A small image classifier, trained from scratch: layers 14.
Rows from block 2 of a small image classifier, named by matrix and row number. Rows with one number belong to one neuron. Each number is 128 + 32 x the weight over its row's rms, rounded and kept within 0 to 255. All counts start at 0. Numbers have three digits each.
After each neuron's rows are labels from the 100 images, of 14976, where the neuron reaches its highest value: "strongest on" is what is common among them. Only what is clearly more common there than usual is listed. The data: photos of plants, animals and fungi (iNaturalist). In brackets: how many of the 100, against the usual share in percent.
# fc1: MLP up (model.blocks.2.mlp.fc1.weight, 960x160), inputs 0-79
# fc2: MLP down (model.blocks.2.mlp.fc2.weight, 160x960, transposed), outputs 0-79

fc1.633:141073140070120095151072130083142115083121177158063083159108130137133105096075080089160116150131168117123130145151087091180143122096070111134120113094142081121148202138126129087142170198124036113048152139102150118132127084100116158145080168
fc2.633:071121171110125082100138120147139118067160152137174090033114193202125155129065171128119125127099138105161113082143139167147156113111100144132140128130156126163123142137124101168134144109099114118141134173115140192139094104162125114143186091
strongest on: order Lepidoptera (38 vs 13.7)

fc1.510:106115152168093168108127134095074101081127161112159151148149092205116113099092127091093130127142148171146133097163131119058168148118147172170118094151124100052173153107130144154060111076147037147100131127131124151110124139108163091109155112
fc2.510:157157121069131079110144130173135147172131134078112136088214149153167104148097154148133180155094170137070127109147114063119101050105128134125126139125122144098071131135163116134154149144159148194199088154129155114142141115097096144096179126
strongest on: phylum Chordata (94 vs 60.8); class Aves (91 vs 55); order Passeriformes (65 vs 24.9)

fc1.268:161162097083190080088181115155101130109142161117177109119199133118107188100097170104133127137175181152135108148169175132117095185129086180101076090119111165106167130149157136132129126085150095144161103126090154172105128129135152175103112134
fc2.268:111134175110105129131161166216140128078102093071134142154112110084144116138085174147146101176079108133095165088142150148164137070158103114173126121088081153138084176135138115118124121143141093152105163119063097127059169178135181089103135129
strongest on: order Charadriiformes (33 vs 7.6)

fc1.588:142084074141102121091137166147145105193109093135144105165208147113082145137152166118122155138162162103120133101128143120147170108127138096127168138061205137116202148121149113120131101173155114183076123207158141193202077150111167135164103108
fc2.588:138095201124146118140122147129067180070133128122137209138160082111122137138130136206130155172157096083110154178130113133099127128124108164110206108122070135142075094101119140065138154125121141108136158150164114174152084084133123118114229108
strongest on: phylum Tracheophyta (36 vs 7.3); kingdom Plantae (36 vs 7.3)

fc1.107:146168110178125135139108096079129178113150122097168105090130124183094160142119137065127145157173082136150115109181064103130138146169194150147085122089065145133133113164090120097063146113100111149075066165131143174105158129156089055123144109
fc2.107:135130185133124120069104159129111129113129176129095153121093119130153143173060128143184136066063139153159027161109116098111101083115179159186130165117124123086104151085060115086126095109143181172120081074138115144083123124152123061118158071
strongest on: kingdom Plantae (41 vs 7.3); phylum Tracheophyta (41 vs 7.3); class Magnoliopsida (29 vs 5.6)

fc1.732:154141147122101081198054152162036107150160129109093137198131128130163116154109120159144152116129162078080066086142169150141102107098091097119129118172136121167066158156125126088120111146139058136117172169115103102119152102159120185157074192
fc2.732:113166119129136147107205116093175189080097141063157191156123143104118085178144138163082143199091112200129105123147123048159130127140125182141142126112125149128099153141107113126070141110095110111094128130086209118096100100146133177185175086
strongest on: class Insecta (65 vs 29.2); phylum Arthropoda (65 vs 30.9); order Lepidoptera (48 vs 13.7)

fc1.126:103140129156116171161080155182091124106136137108141102129138167170088184119174127126151136132117115118146092116147141159125130155116122161129166112176151120133194157156124144083075118080128121100108137157094109147166120111205143160062101108
fc2.126:163146186098150146094146143172094102113154127114148142066084157135111116149130087162154157146076075138103131117093103165145137141129127161136066141116090119119068155156103121091181156144088086166121167087097076150076114069060163088131144214
strongest on: class Aves (87 vs 55); order Accipitriformes (28 vs 3.9)

fc1.713:126075156125099097130183093179112111140089165117103166099155128150148106171158141155095164154055056130156144100125148138118106103109117118124157159096042149148164102186104149110134089153090137128061128170121115137067183112184151139163103120
fc2.713:154187088092147153112120057137169121088144146091129129110066116122091135149149094117137154111153151065163187107177118124156099139132100213134155136095089115156105150188146123107150171157096090155169114111126086112168110116157114121097106070
strongest on: order Lepidoptera (36 vs 13.7)

fc1.370:127194129177118109158086101152078136146196148123101104185140132079135114114109045153164200157161045116136159143143161210120185099143113137134090125195094153102147178111103207107120104061131111100155085134091110144143078113172078137114078178
fc2.370:210115165105163122126106083154149068143116142140132134120119113170183104134134160121105150106137162107189159146098130153179142165104191182074140130086138146105078214158176144126121134172096121117081093145106101148161139099124123144129140174
strongest on: kingdom Plantae (49 vs 7.3); phylum Tracheophyta (49 vs 7.3); class Magnoliopsida (40 vs 5.6)

fc1.277:096095156128128095177149128112106107065131116140132131136136069171150135167116088076149090126117171065164164118153125120158154164111117120166133129105131160105049164143168161110127085089124181091110123119157096120119150173092171135165094098
fc2.277:113113138110092103127136104166127213155137133130116127166132138138140133182136148073054152083140140104142141148107103136127105073096130136108149073169107158134093136126155106148124120086097121105107136143111193135185100114169077091158126100
strongest on: class Insecta (63 vs 29.2); phylum Arthropoda (63 vs 30.9); order Lepidoptera (42 vs 13.7)

fc1.353:062086131148166140126082113145150193152098117074166146128079112152072152048148153129049144154173129128131107139120118089099138103127094129155183119103159164152095177126118199173192120141061149095113100153112091141111123118104116109105152147
fc2.353:201142150105096087067124174213101096117118081103135094105143167102091129123127137162165106151079101105135121081153161131145073116100163123080087122143101122108077086110077091095132124159107116199128126075160166146133104113148107130144138093
strongest on: kingdom Plantae (33 vs 7.3); phylum Tracheophyta (33 vs 7.3); class Magnoliopsida (25 vs 5.6)

fc1.165:079140165167152123112219137141096162135190077159139084163115164133134107146116154111117149123125129119158151103105075098113122148176108178175147136103077101128088156116101205140150133136145180128144148079139137111132075152180068155151145116
fc2.165:108110150133172127147127103141113101102109109088122118128156196098156124138088199111153141070124148130118055158169116101184120142062063133156160156217112158161102085140072151120145178136158129114095132119121099178143097108145136093140170083
strongest on: order Accipitriformes (25 vs 3.9)

fc1.114:149053151149058149149134112120166095093117106155107089097158119093088148137098143089097143170163126152153144130152147163145056144109075169132067147119155131051156155126100073147150123146123123137174161095136129117152096070152122170079188166
fc2.114:148131117117132086111181094223141134147111153064181075090158174125200092084163139162127131087087147107129146113097132067139168138123157121166109144113037101138127168123119182060098169133144166117134183132095098099157095186065172150145131116
strongest on: order Charadriiformes (28 vs 7.6)

fc1.236:106195120141121112109123103160151156156106121097142111154100100163158094117168129163121206182132134135174116156140158145094171108160130144108101090120082120129113128141157123082139179102157069083159150126142150117161126135187098081109140152
fc2.236:200113159144094157124130170106124112115162131116207140113137223131165077102103178186147126119079143161111121114151114096152105090069109184144105156160145087229140153144101126114147150096094131156129173104134106132127113081110156094104144103
strongest on: phylum Chordata (93 vs 60.8); class Aves (87 vs 55)

fc1.582:061155113086127148088112143099145174151135078171111158140095114151164132133175146117085130174131114120130126123113091156190152124094107204147070110169105128171165118125178125103125078146107130117146088152152177100219117114126101130147132110
fc2.582:115122160103130146156166113119095099060160184103177086108123170126144165093090114151083152110093158096180136147124146129133132094157100175067170186154091065152119139115102114103139147132126134109152144094171075174171137118182147152115141163
strongest on: phylum Chordata (95 vs 60.8); class Aves (90 vs 55); order Anseriformes (26 vs 5.5); family: Anatidae (26 vs 5.5)

fc1.294:178097130124134129134134066112139130066121174076198116147043132170105175092210124113142133122146194158141115120125097158136147176151064095132177112104039117134183154126090108133090123119175102137116130171114153136119125144103092116107157098
fc2.294:141125140133117093130181182156133033201124121117098128085142105135172092181078082113115150170149126125108160137103181142153134084100104140116096099100131128108162111142125126134113068125113148105143122131135162112089136208151201143135222095
strongest on: order Charadriiformes (30 vs 7.6)

fc1.603:084151161080087128148137081124141154176129149117093090091089166117152140187112186126120170086217136128163171080171155180113164144078081172087082106144186131107144130188110154062105149100046126130099135089163136114097043106144127138129127112
fc2.603:109130120132179122130164145204148120163138085118123133081134158114143135154089132131146153159093118145084140194093141123083120153110228151096116144089102105115124150142143122130119110155161107067132131148150161168184090108125182136090195131
strongest on: class Aves (84 vs 55); order Anseriformes (28 vs 5.5); family: Anatidae (28 vs 5.5)

fc1.715:133115098103127078091147118067128157117124100103168122163114154142134143133116095133106116133153203081154131122134076095114215108072168102108108147136133103126174126119139106130089207116128196066061103195093091043128147159122095154213132097
fc2.715:147100143118157139063144119172150088119153149117119145076113134164144120060100175137070079121165160168114167103149131173114146089097090088147135111106130107126136206141187117113151155099138134059167125125072148201082146115199173104131137128
strongest on: phylum Chordata (92 vs 60.8); order Anseriformes (27 vs 5.5); family: Anatidae (27 vs 5.5)

fc1.105:087141164098157142158095124126137109136137088106107134057090069151135144127108130129205125175148133099120133080100134167116132110150098101113159128087079089123052035098166109082120144100173196083132144143105145113167140126152143143150144175
fc2.105:138151152121172124125138140163121114116059148116155151131153131154113118187125096154086170160087103191111094146178125179147079126137103129151066120104083165168138193152111126143096124170096114111094163101140107195140137182131124154123212142
strongest on: class Insecta (75 vs 29.2); phylum Arthropoda (75 vs 30.9); order Lepidoptera (43 vs 13.7)

fc1.557:132102109134157070197155125193091076091178156166120116171105109121110175133163114127107024143109155081192081169103114096080151130044110113111118135085062142126129145124154085188141108127154130158142134083090157132130126105128107165075133148
fc2.557:184139100116087120139208230198096086114099134122118127135114115120096123125095180087087118103142057125156114148088120156187139119153117087095103101078057159112129129117121157172133141165109094113177168110132145173147138191111150145080130148
strongest on: order Anseriformes (34 vs 5.5); family: Anatidae (34 vs 5.5)

fc1.364:146092119130099083110098153163081133096178056123114168170100107140109191125104118151092120148143125115139182085137109122147096124049107175103217096137125159122072073161156186119141073115132100108100106066147126165148113090154158132096097184
fc2.364:135132099157161108195197165161141116101095041132157110098120124173197128125137157119154094132137052120179148172105123167130115094157118129143121125131104129122073152165072104120158113159135076147149173077160114119151156196118124086151181143
strongest on: phylum Arthropoda (91 vs 30.9); class Insecta (88 vs 29.2); order Lepidoptera (55 vs 13.7)

fc1.292:145139148082128171149063145116097122080149149140183190094109117149116117137186186126141137120112149129105143123152235176087117148139126130113167141154121134152094122122132165085138132146121157101097149149166159100152160191137181121102128134
fc2.292:181088151095136158149079175145080115140134115118123159106152145120079111105032123120072161181125140108132112104052111067131165110115107088132097131079123091105159186117101150116131157163102112139128137105107080145206151116091223151118112095
strongest on: phylum Arthropoda (75 vs 30.9); class Insecta (73 vs 29.2)

fc1.310:139155144141099166143141140087129087095153072084133117106133184140130144150111176174153138155185111168144131119142128158137170079149125126116120145133107144137140129054167150152112094095131189187170114169159096106127181185175134111143053154
fc2.310:135074163108167104142139138156058099150079145167126127095184189110116104145134093155168117114053121104166140057100116103166128117157120159079126118136149136158096167113122139097104204189124072138139144124121120187104089184106114098044170111
strongest on: phylum Arthropoda (61 vs 30.9); order Lepidoptera (38 vs 13.7)

fc1.22:145086109092036131088131145075130169150187085096138136151167109136129138145110123153143104124068123135196114101174065155119156124128110077120102090103089096133167138118112119120097142090147107121088131211117164057121174101161116113147159172
fc2.22:188114111080130118096178139133162104131108084090131157075152142126188100156091160156095111160097092116163137133065145090188187114114174117126082088064119072108109163108130096089139109064108181113136072123104073141117161120179150118140150185
strongest on: order Anseriformes (28 vs 5.5); family: Anatidae (28 vs 5.5); order Charadriiformes (26 vs 7.6)

fc1.327:152142100166104153150178151085179140159102156065084100077150151161119132135161120150170166091089112119103122140123091154191136071101101090116083110134150133155087138125068099146196093120082089146074112183123168140117169115143106139078077154
fc2.327:134128102137126063161141111132139127124137094115152166088067191058103158198099121123091131183071156087144141101113096140144161181149129152173048117097144069156103167122129143110103130120086106148126154097145151146092138104164130087129167098
strongest on: order Charadriiformes (27 vs 7.6)

fc1.418:143137137123112118090144109133174153129137096133084171136185121133134172098098083124145105145131129109113061107166120104126151132112160115129154075121107074066110174153166137065130116180068091079133219168171151177095110142139169172160105124
fc2.418:093077197105165130145149104128080091164150135161168147114142166150090130107111132171105106096063153121113139134126091090172172088116083099092120106112149124111151158099122148148130153116161145177099116146110189142138119110120156101195136112
strongest on: phylum Arthropoda (76 vs 30.9); class Insecta (72 vs 29.2)

fc1.435:179152116079138097094131081130114176162107123124098130130090106195109179174121091091132133150145126133096148121112113118082113083148091057152156124125114102138086121168155130153145112139137152209134179182092144088102134131179071117145171122
fc2.435:149127156154126143105155167133094068136130102126150090100091138146093087150108128054220105161155120148105130125114131098141127079142157139148096125074093102099126100089175154144201146157073150078112052167102107186127137134167168101139148097
strongest on: order Anseriformes (27 vs 5.5); family: Anatidae (27 vs 5.5)

fc1.122:112099152116131134064100149072064155154104169105093152122102144096129140126106106129157139067136139114155120114155159120136145176107113084138121105111125206137167081118123182106117121125116160102158123148173104160141223085136161127139087160
fc2.122:100153149180112064150113149156144147117128099121109124091108151132119108150125153160108115138085122150107119141162128121166160080157143140137139087099123109151126136137083116117127174194089112107132116057107173169119115183114108069139145114
strongest on: class Insecta (72 vs 29.2); phylum Arthropoda (72 vs 30.9); order Lepidoptera (45 vs 13.7); family: Nymphalidae (25 vs 4.6)

fc1.322:110079099081157119144184074124068137155139104096160084153099116194110087134154096172091169118134103132127146169139079153092089130114087087118082081099174092094148171113127134158138189113159067209115163159212155133118116129082103134108163139
fc2.322:158198105149158090153201115131102082091092156154150111115134133126133190131079105108124156169086081148091137072103096047146163128151110164139126147109075137148068119113051135095159094109124166139133094134090161159076105111133176123123206109
strongest on: order Charadriiformes (26 vs 7.6)

fc1.224:151069153143197108148153179136147111129100151188106144190091095193130097076091116143134109137175150142149102150145102139093122145127135161117111088079107121127155117068113116124153075173106105103111084074125173105145128184120151117118089127
fc2.224:155124108190111075081170145131124180154159145052091132103104177165174175153086158130110162133060152114145067107105109092173093112150122137100115104104090144124105171099148160150149176132154127184147065137138172204138111065135107129121133119
strongest on: class Aves (89 vs 55)

fc1.125:071146113155109180111155130126104124064113109142138146121106118081094132143185112070067173109181162158172122161062135152142184097068095125085090126151111126149149098184109090154132134144074114053147074117147131138175135119134085075126184122
fc2.125:174110113100156080147171125157147109156167050090127127105134125107168104121088160166067165191112128124112154105087152131117131152170185125135066136122108087132147166122162166170098151154177120158109178138113124129153128135088137182121107119
strongest on: phylum Chordata (98 vs 60.8); class Aves (96 vs 55); order Anseriformes (48 vs 5.5); family: Anatidae (48 vs 5.5)

fc1.226:139172078142136116102135076125181172144165105147179151157116145144088128105119137126118206116124097162131129171169145136132142144082064121147065120201122079096108081154124116136098132161089137110133074061132113117108139139093112110034138168
fc2.226:129137197122125120097153109119139124095125113207111147092171133181159120164092152131141175105158127180182145092073151125176145042159126117114158168145140135095152154079169133138121111121128124160108174134071098175119157139116095127214102178
strongest on: kingdom Plantae (43 vs 7.3); phylum Tracheophyta (43 vs 7.3); class Magnoliopsida (26 vs 5.6)

fc1.300:138098122152141149108120090051153128086134150096190126095128141129110136089093140126077151167144161118173104092104132097124178096142139090106149141078100135056147168153159147122141118136084148171095128079086110153073142094127102127139161120
fc2.300:166124134142174058055172145154139100119175104120112155098122112147110190151074195110230171122118082150127073136125110092143120121150091109182163104121148169124115151130162142110166096147181121138128111108093109148181102169090138104141106157
strongest on: kingdom Plantae (47 vs 7.3); phylum Tracheophyta (47 vs 7.3); class Magnoliopsida (32 vs 5.6)

fc1.271:128137175095108122098147133170162142086173147152126126150127195127070073105140065133095166094076119112107134157120098127116105137137099125118154134176085046143115173157141175098153153174153065156152153136174122150143113104118088109140147126
fc2.271:148118152117102151116121169191138074098071104119142122080115153110237143138143222142160140101109140163156085130117137162131108107130123124153138189168113117155085130147114126108116136075159201135092152089134116141113107106131154148095194028
strongest on: order Accipitriformes (26 vs 3.9)

fc1.298:164159154097153143133137147137077145142088153103092149127160106141115172124120044162054112109089112050054100142129104173156153165116143151147109085147170082096115037107116127148132094103087150127102127145137139181093171128148132171145075157
fc2.298:104169099105153138119090122203126141146160149063103174128153133164103151155123118123086099091131101174140169117086102153107128092140175154134154144092105121151108068130099146128124173129160114149148135123125101159140078174081144099096103140
strongest on: order Passeriformes (50 vs 24.9)

fc1.229:136086102127067111107169109116124134177111084084147150142156075147165102162124159123143138043130132141165136136118128177095130098091105122103145105130168046142134136078196048038141095166122133168107132127124137097096076137085185079105127192
fc2.229:182154153101103126063156126165151160134129135101149122144094186126152086154116145160152083214095136120122084134092175113134105125130135100131032097090093117145081133138124158136165091142130114138130162093110099181145123142137103105105178120
strongest on: class Mammalia (34 vs 3.5)

fc1.144:131121142137131126164145148151110099126092175165123201163129078179146150099156069052113062106177128148127074132119090156132100194166113153103128086110107108110110137097131106111126089099138128147139194132118172122146131095129110105099138147
fc2.144:217075123142123084064137080164109100154120096101128120108091176180059123129152182127091118151126149126138189148161145086163121072119061189125098091058070099107129132152122088164073074124122158116194116075104155129107121167138139126088149142
strongest on: phylum Tracheophyta (39 vs 7.3); kingdom Plantae (39 vs 7.3)

fc1.140:086214131183123142117098119136135145076120130145193157145131138173127081104131109126134132158184091125144150148116090076063145106139077146098115184131134114105103115102161158163123101099100111155130131110134097110152119121168124117123101166
fc2.140:117106155104155128121100118147088091155099105129106099074110168115149165126047167092103117083076173157146108128150118104150183115152154155073132154102178146096175164111113158150090085084161138146140106094070115130140166103133070175183082187
strongest on: kingdom Plantae (26 vs 7.3); phylum Tracheophyta (26 vs 7.3); class Magnoliopsida (25 vs 5.6)

fc1.657:132117177123161054094104146144183146112152114168125111162138149150151205115101105088120144183085177109145097103141040135149142093126149059180124127107174140163116130171210168116147178100155083067136128119118133164083129114165099114102175124
fc2.657:147167168115123126111132109149129130062176136121116124089134152154132151113092186050100114107088095157108188082090098176152140178049086119087133131110183110138120133134139135158159111094112115100160116139119175231126139091142161094137158144
strongest on: phylum Arthropoda (65 vs 30.9); class Insecta (64 vs 29.2); order Lepidoptera (34 vs 13.7)

fc1.359:139125151143112125138130171124134158092092152114109121123154156087051128084169129165057121093145128149157138169133115104173161103162131157137105174131158127156133134106125078156109091036163145134081108130098106067110146142131172156130096166
fc2.359:092115114129072131195112122122153108133076160184140133143096083143040093156131110153075140149166107125171088105061139161161162154143130075141110137076123127085121097082215143162143136114118094146167062146135108125158128184090103122080120107
strongest on: class Aves (97 vs 55); phylum Chordata (97 vs 60.8)

fc1.63:159120161184076141184113035186154117119159152073179157128106159085078143176161107106154158139115120169161034113108130177084122162113065189121085104097121121106124114123141046129182142120146163128165147064138131082129061090128141155055121123
fc2.63:126105104069124133084132113163156153139133108075141143141144108143129131117115182113137135103099175110081148154112175133135114128178107127129102099092097119140122141168105116146074097112126052132158210128129132091142089115118180099144138201
strongest on: order Charadriiformes (30 vs 7.6)

fc1.225:143137187134164141112124211142117085142095118121085177144090115138132143064145173173158088156099149159079156160123080139130128163121166158142151164167155062159173097102063158110119092088139062135114147099128129095104178152125078162147122134
fc2.225:172153112137163084046112137147120152127185166075146098112162147135130142126093176166100163108133151093128113081147117149127125086118106145154120125168102167150101121123133119143130203162121158174121094158098144125130105077180120148076135083
strongest on: order Accipitriformes (26 vs 3.9)

fc1.545:149144096119172090127117084095076128102179105143141136145168157132119099095131106125152110188127084095120149106135080092213114140099061107202157187147123163154119127145155112131161089114116099121162078134148097122124082161137110137171127099
fc2.545:179135113121081144146140100134101144199061151092132153075163118103108151121127071144130136120131163183084178155091153150107153151136124116137121119112069176163154156129140151139128113070117111160116150152065143067124130118153199129064172140
strongest on: phylum Arthropoda (72 vs 30.9); class Insecta (67 vs 29.2)

fc1.82:167122106170151170087151146085158162156138136140113134158125085119131139137069130130053119182125171197149150078162156142058102172124165165142148151088067111194127140129150168122084225198167120135125130128157110121081099148142105142161108150
fc2.82:137106101146143056150163113132094114123141082138089107136101151096117104166061101152084143127106122147075135137159112121208194093157108152093115094118139084077121179119114147167117167196156152162158101080112131137104102114129132100111174094
strongest on: phylum Arthropoda (64 vs 30.9); class Insecta (60 vs 29.2)

fc1.696:113127150142160149124116139110110153120116079143146089130083140128104095130080100111089105077104114144142155139137149104088100133102205119105074114078147112113153171180066134094169152124135118083123161179121098126101131122160078175122082114
fc2.696:122126166070170109057177195203119065124072151113107089099105134105122132139105141072110138129101098080126074136121183160130121071138137145131108132127149179023128164106171098086154141141158156129150068159113086139124147092080105110172111141
strongest on: kingdom Plantae (40 vs 7.3); phylum Tracheophyta (40 vs 7.3); class Magnoliopsida (25 vs 5.6)

fc1.569:149099094139106126104096126147132129196117159129055133115139142105134132137225137084124095148159117107121117097085101103147080117157127132209102106124165114158116151079078053112158122080114129186129124133129120140131097127101161163187070180
fc2.569:113110163133122157087148193143149134131111169056195180149151113132134164201145137209116104129193119185110151127140168186092156182148191165125155183159113071086121100107156121109147120126147085155139165127158129089133105165165062089124137144
strongest on: kingdom Plantae (67 vs 7.3); phylum Tracheophyta (67 vs 7.3); order Asparagales (27 vs 0.5); family: Asparagaceae (27 vs 0.4)

fc1.451:157128085116159038119147103094108129150116133130155147147107135156124117092147195114140112147176142134159146135139182160149135140065136077150126090110084097093201155137132168147142156187114086157129168141106116116139111077103158153128120150
fc2.451:141139116154163174123141168157091175216142130119083154121086113153222178140125132110114146161148142089133120087140148137138136084124098105123071186090161158175095153156153162103141105102171184145135173140117128170067164218174117146115243103
strongest on: order Charadriiformes (25 vs 7.6)

fc1.742:098116164141153134147086106107082148155159134172125179111132150079109086108136154186146126178128163078145097057142081125156156078053078139147167146120136127089129086080136133032123134141134215092076126121112127103086085139174167149124131154
fc2.742:195145163137159152159151142177140119136084127095134134111120128172115150171062107118102183080106154163158141072142193103149120168160158127109073157103059173192125148149091131120098095101134115140139153113092151175188098169110117181168151119
strongest on: class Insecta (75 vs 29.2); phylum Arthropoda (75 vs 30.9); order Lepidoptera (48 vs 13.7)

fc1.521:130071131110162106155109138100119170134170155126174140162163145139104126127142138136155108117062129095199179174102128141170151076082126107156116099128135158148108095098103122116134149140190154068081139075154110076179126134127096100071133157
fc2.521:114168098166097122133171156145113102130160139093114158138105167078130110104098144175194092144142124126117161104134148088158093166082114143171186166125092164109141137142067096127156165157163109122151123105130110143114098095123127076140123102
strongest on: class Insecta (67 vs 29.2); phylum Arthropoda (67 vs 30.9); order Lepidoptera (40 vs 13.7)

fc1.495:174065126111091140108116074132145116157146120156089065151108156098133173143182091081153092137139179098161097086106082144175168157123105096143157087121141151145088088103172098112081117130109146114165092127163071077172127136085115104050157100
fc2.495:081125152098144081097165115129123071147109137102155127112109181141083109120098177124157144055079170151105109141098160178179108094166089143073141120064090161089063164152143115151145129254167140145169115172179104149180111150102113110108143093
strongest on: order Lepidoptera (33 vs 13.7)

fc1.442:156113184091164105097129183124133152158145100089167122168133167118163113202119123095128186081151139085140155065138133118098117133139134172089169187058144062109182104112082126144140196157136123128128180094119103114105102163069092193156108165
fc2.442:144147108120106173135147147170082134099100141158085170084167116147075134190119107140080127130138105137120133135136159190209170082163163140131136096115141079177117097145137156125138102166145182125082103096139114100132124114124146089162131102
strongest on: order Coleoptera (25 vs 3.2)

fc1.80:137161146100171078136076148085168111118137080119142174121142126097178133123096062121100089094121144120146102115122128073134076105185135134085114158106124099137142183126148142088116056081141126174070098066133060097102144061114143112160162138
fc2.80:161122207189101082090148130137070130136099137098160174103130224175112146096111127149089141136102128152090135095089157170150166077141140144123144142080110134144102138114130152177086165158128134091146173127113138108149104126096155082130137089
strongest on: class Insecta (69 vs 29.2); phylum Arthropoda (69 vs 30.9); order Lepidoptera (59 vs 13.7)

fc1.97:111125150076151117157116070182157151163142195116144072125143195152141107208096112094152163092099114136130156166155146143078088127097112158094110064119173114124171168164098111113093105157096065156159132121119061135117122081144139139072183145
fc2.97:166156150132122127166165120155160146177159130105101139124137155168147107161113131153137126111055137066126169125058138085145202126133064120099121180137110153154120093121106121125153162109103113121171190128166158150164095138112223144110130151
strongest on: order Passeriformes (56 vs 24.9)

fc1.761:085047147110116102141139141108122177129118117175130084196175140118159160147106158090087146126133118108082164180144164099148107137131116099095145104102105134179076129139095129126056155125162145113094124103131144103176093077131093147124146127
fc2.761:095176098154109155135176113159172098098163076105133182105132177124177089132102133153120127107129134122089083105096151111155101166095089125141154130117116140115112121117131114104201202142205120114109164123168090089075148111164139120121148156
strongest on: order Lepidoptera (35 vs 13.7)

fc1.695:122086161066086199105104136121106123065115142149110151065171113110110135073123148139106119143149069181167088138176128131096118143136184151113133129142083105124084140160125215097127103134167128180154117125133074171167148129126133118169115180
fc2.695:115072093136116036144165198171135129183051072152101125131132156116110163124120077138165119112115161112169133125148166135150142116128114096124115109183124110125132138131064099101182087168165105104186105107158109084145114148145180106108162137
strongest on: kingdom Plantae (64 vs 7.3); phylum Tracheophyta (64 vs 7.3); class Magnoliopsida (55 vs 5.6)

fc1.187:156145041128123159049102167092134167140138136154171141118126150135101160123133156121140138142083073080114052151134139142121115142055128118146136130144142118161123146189154201152155138140155146133116163103097213132122059057100127104164178112
fc2.187:106134082129141128122106137158134139092138110130168145149142079064153113089079106122130100100093136094131153109062093114126155169133131071098081117105174144127117141094124080106109136201167108148154118145103095146107115154128090147112211105
strongest on: class Insecta (67 vs 29.2); phylum Arthropoda (67 vs 30.9); order Lepidoptera (33 vs 13.7)

fc1.543:145146090118161117157153120058095138172094073072128070128137135144075139107099146141099102154180154130209087098102117148089120160164137141145134140158168147181137067120105086124177123139110156162140192155183105164162136157141122114081149189
fc2.543:095146170117103090137115157159146070108145082117075187168082142131134167108136155151133063144084109131126092132140195067166117137159108145173191195084146152101092121113076121068114087133120143146149123103065152143120132118132136130198129102
strongest on: order Charadriiformes (25 vs 7.6)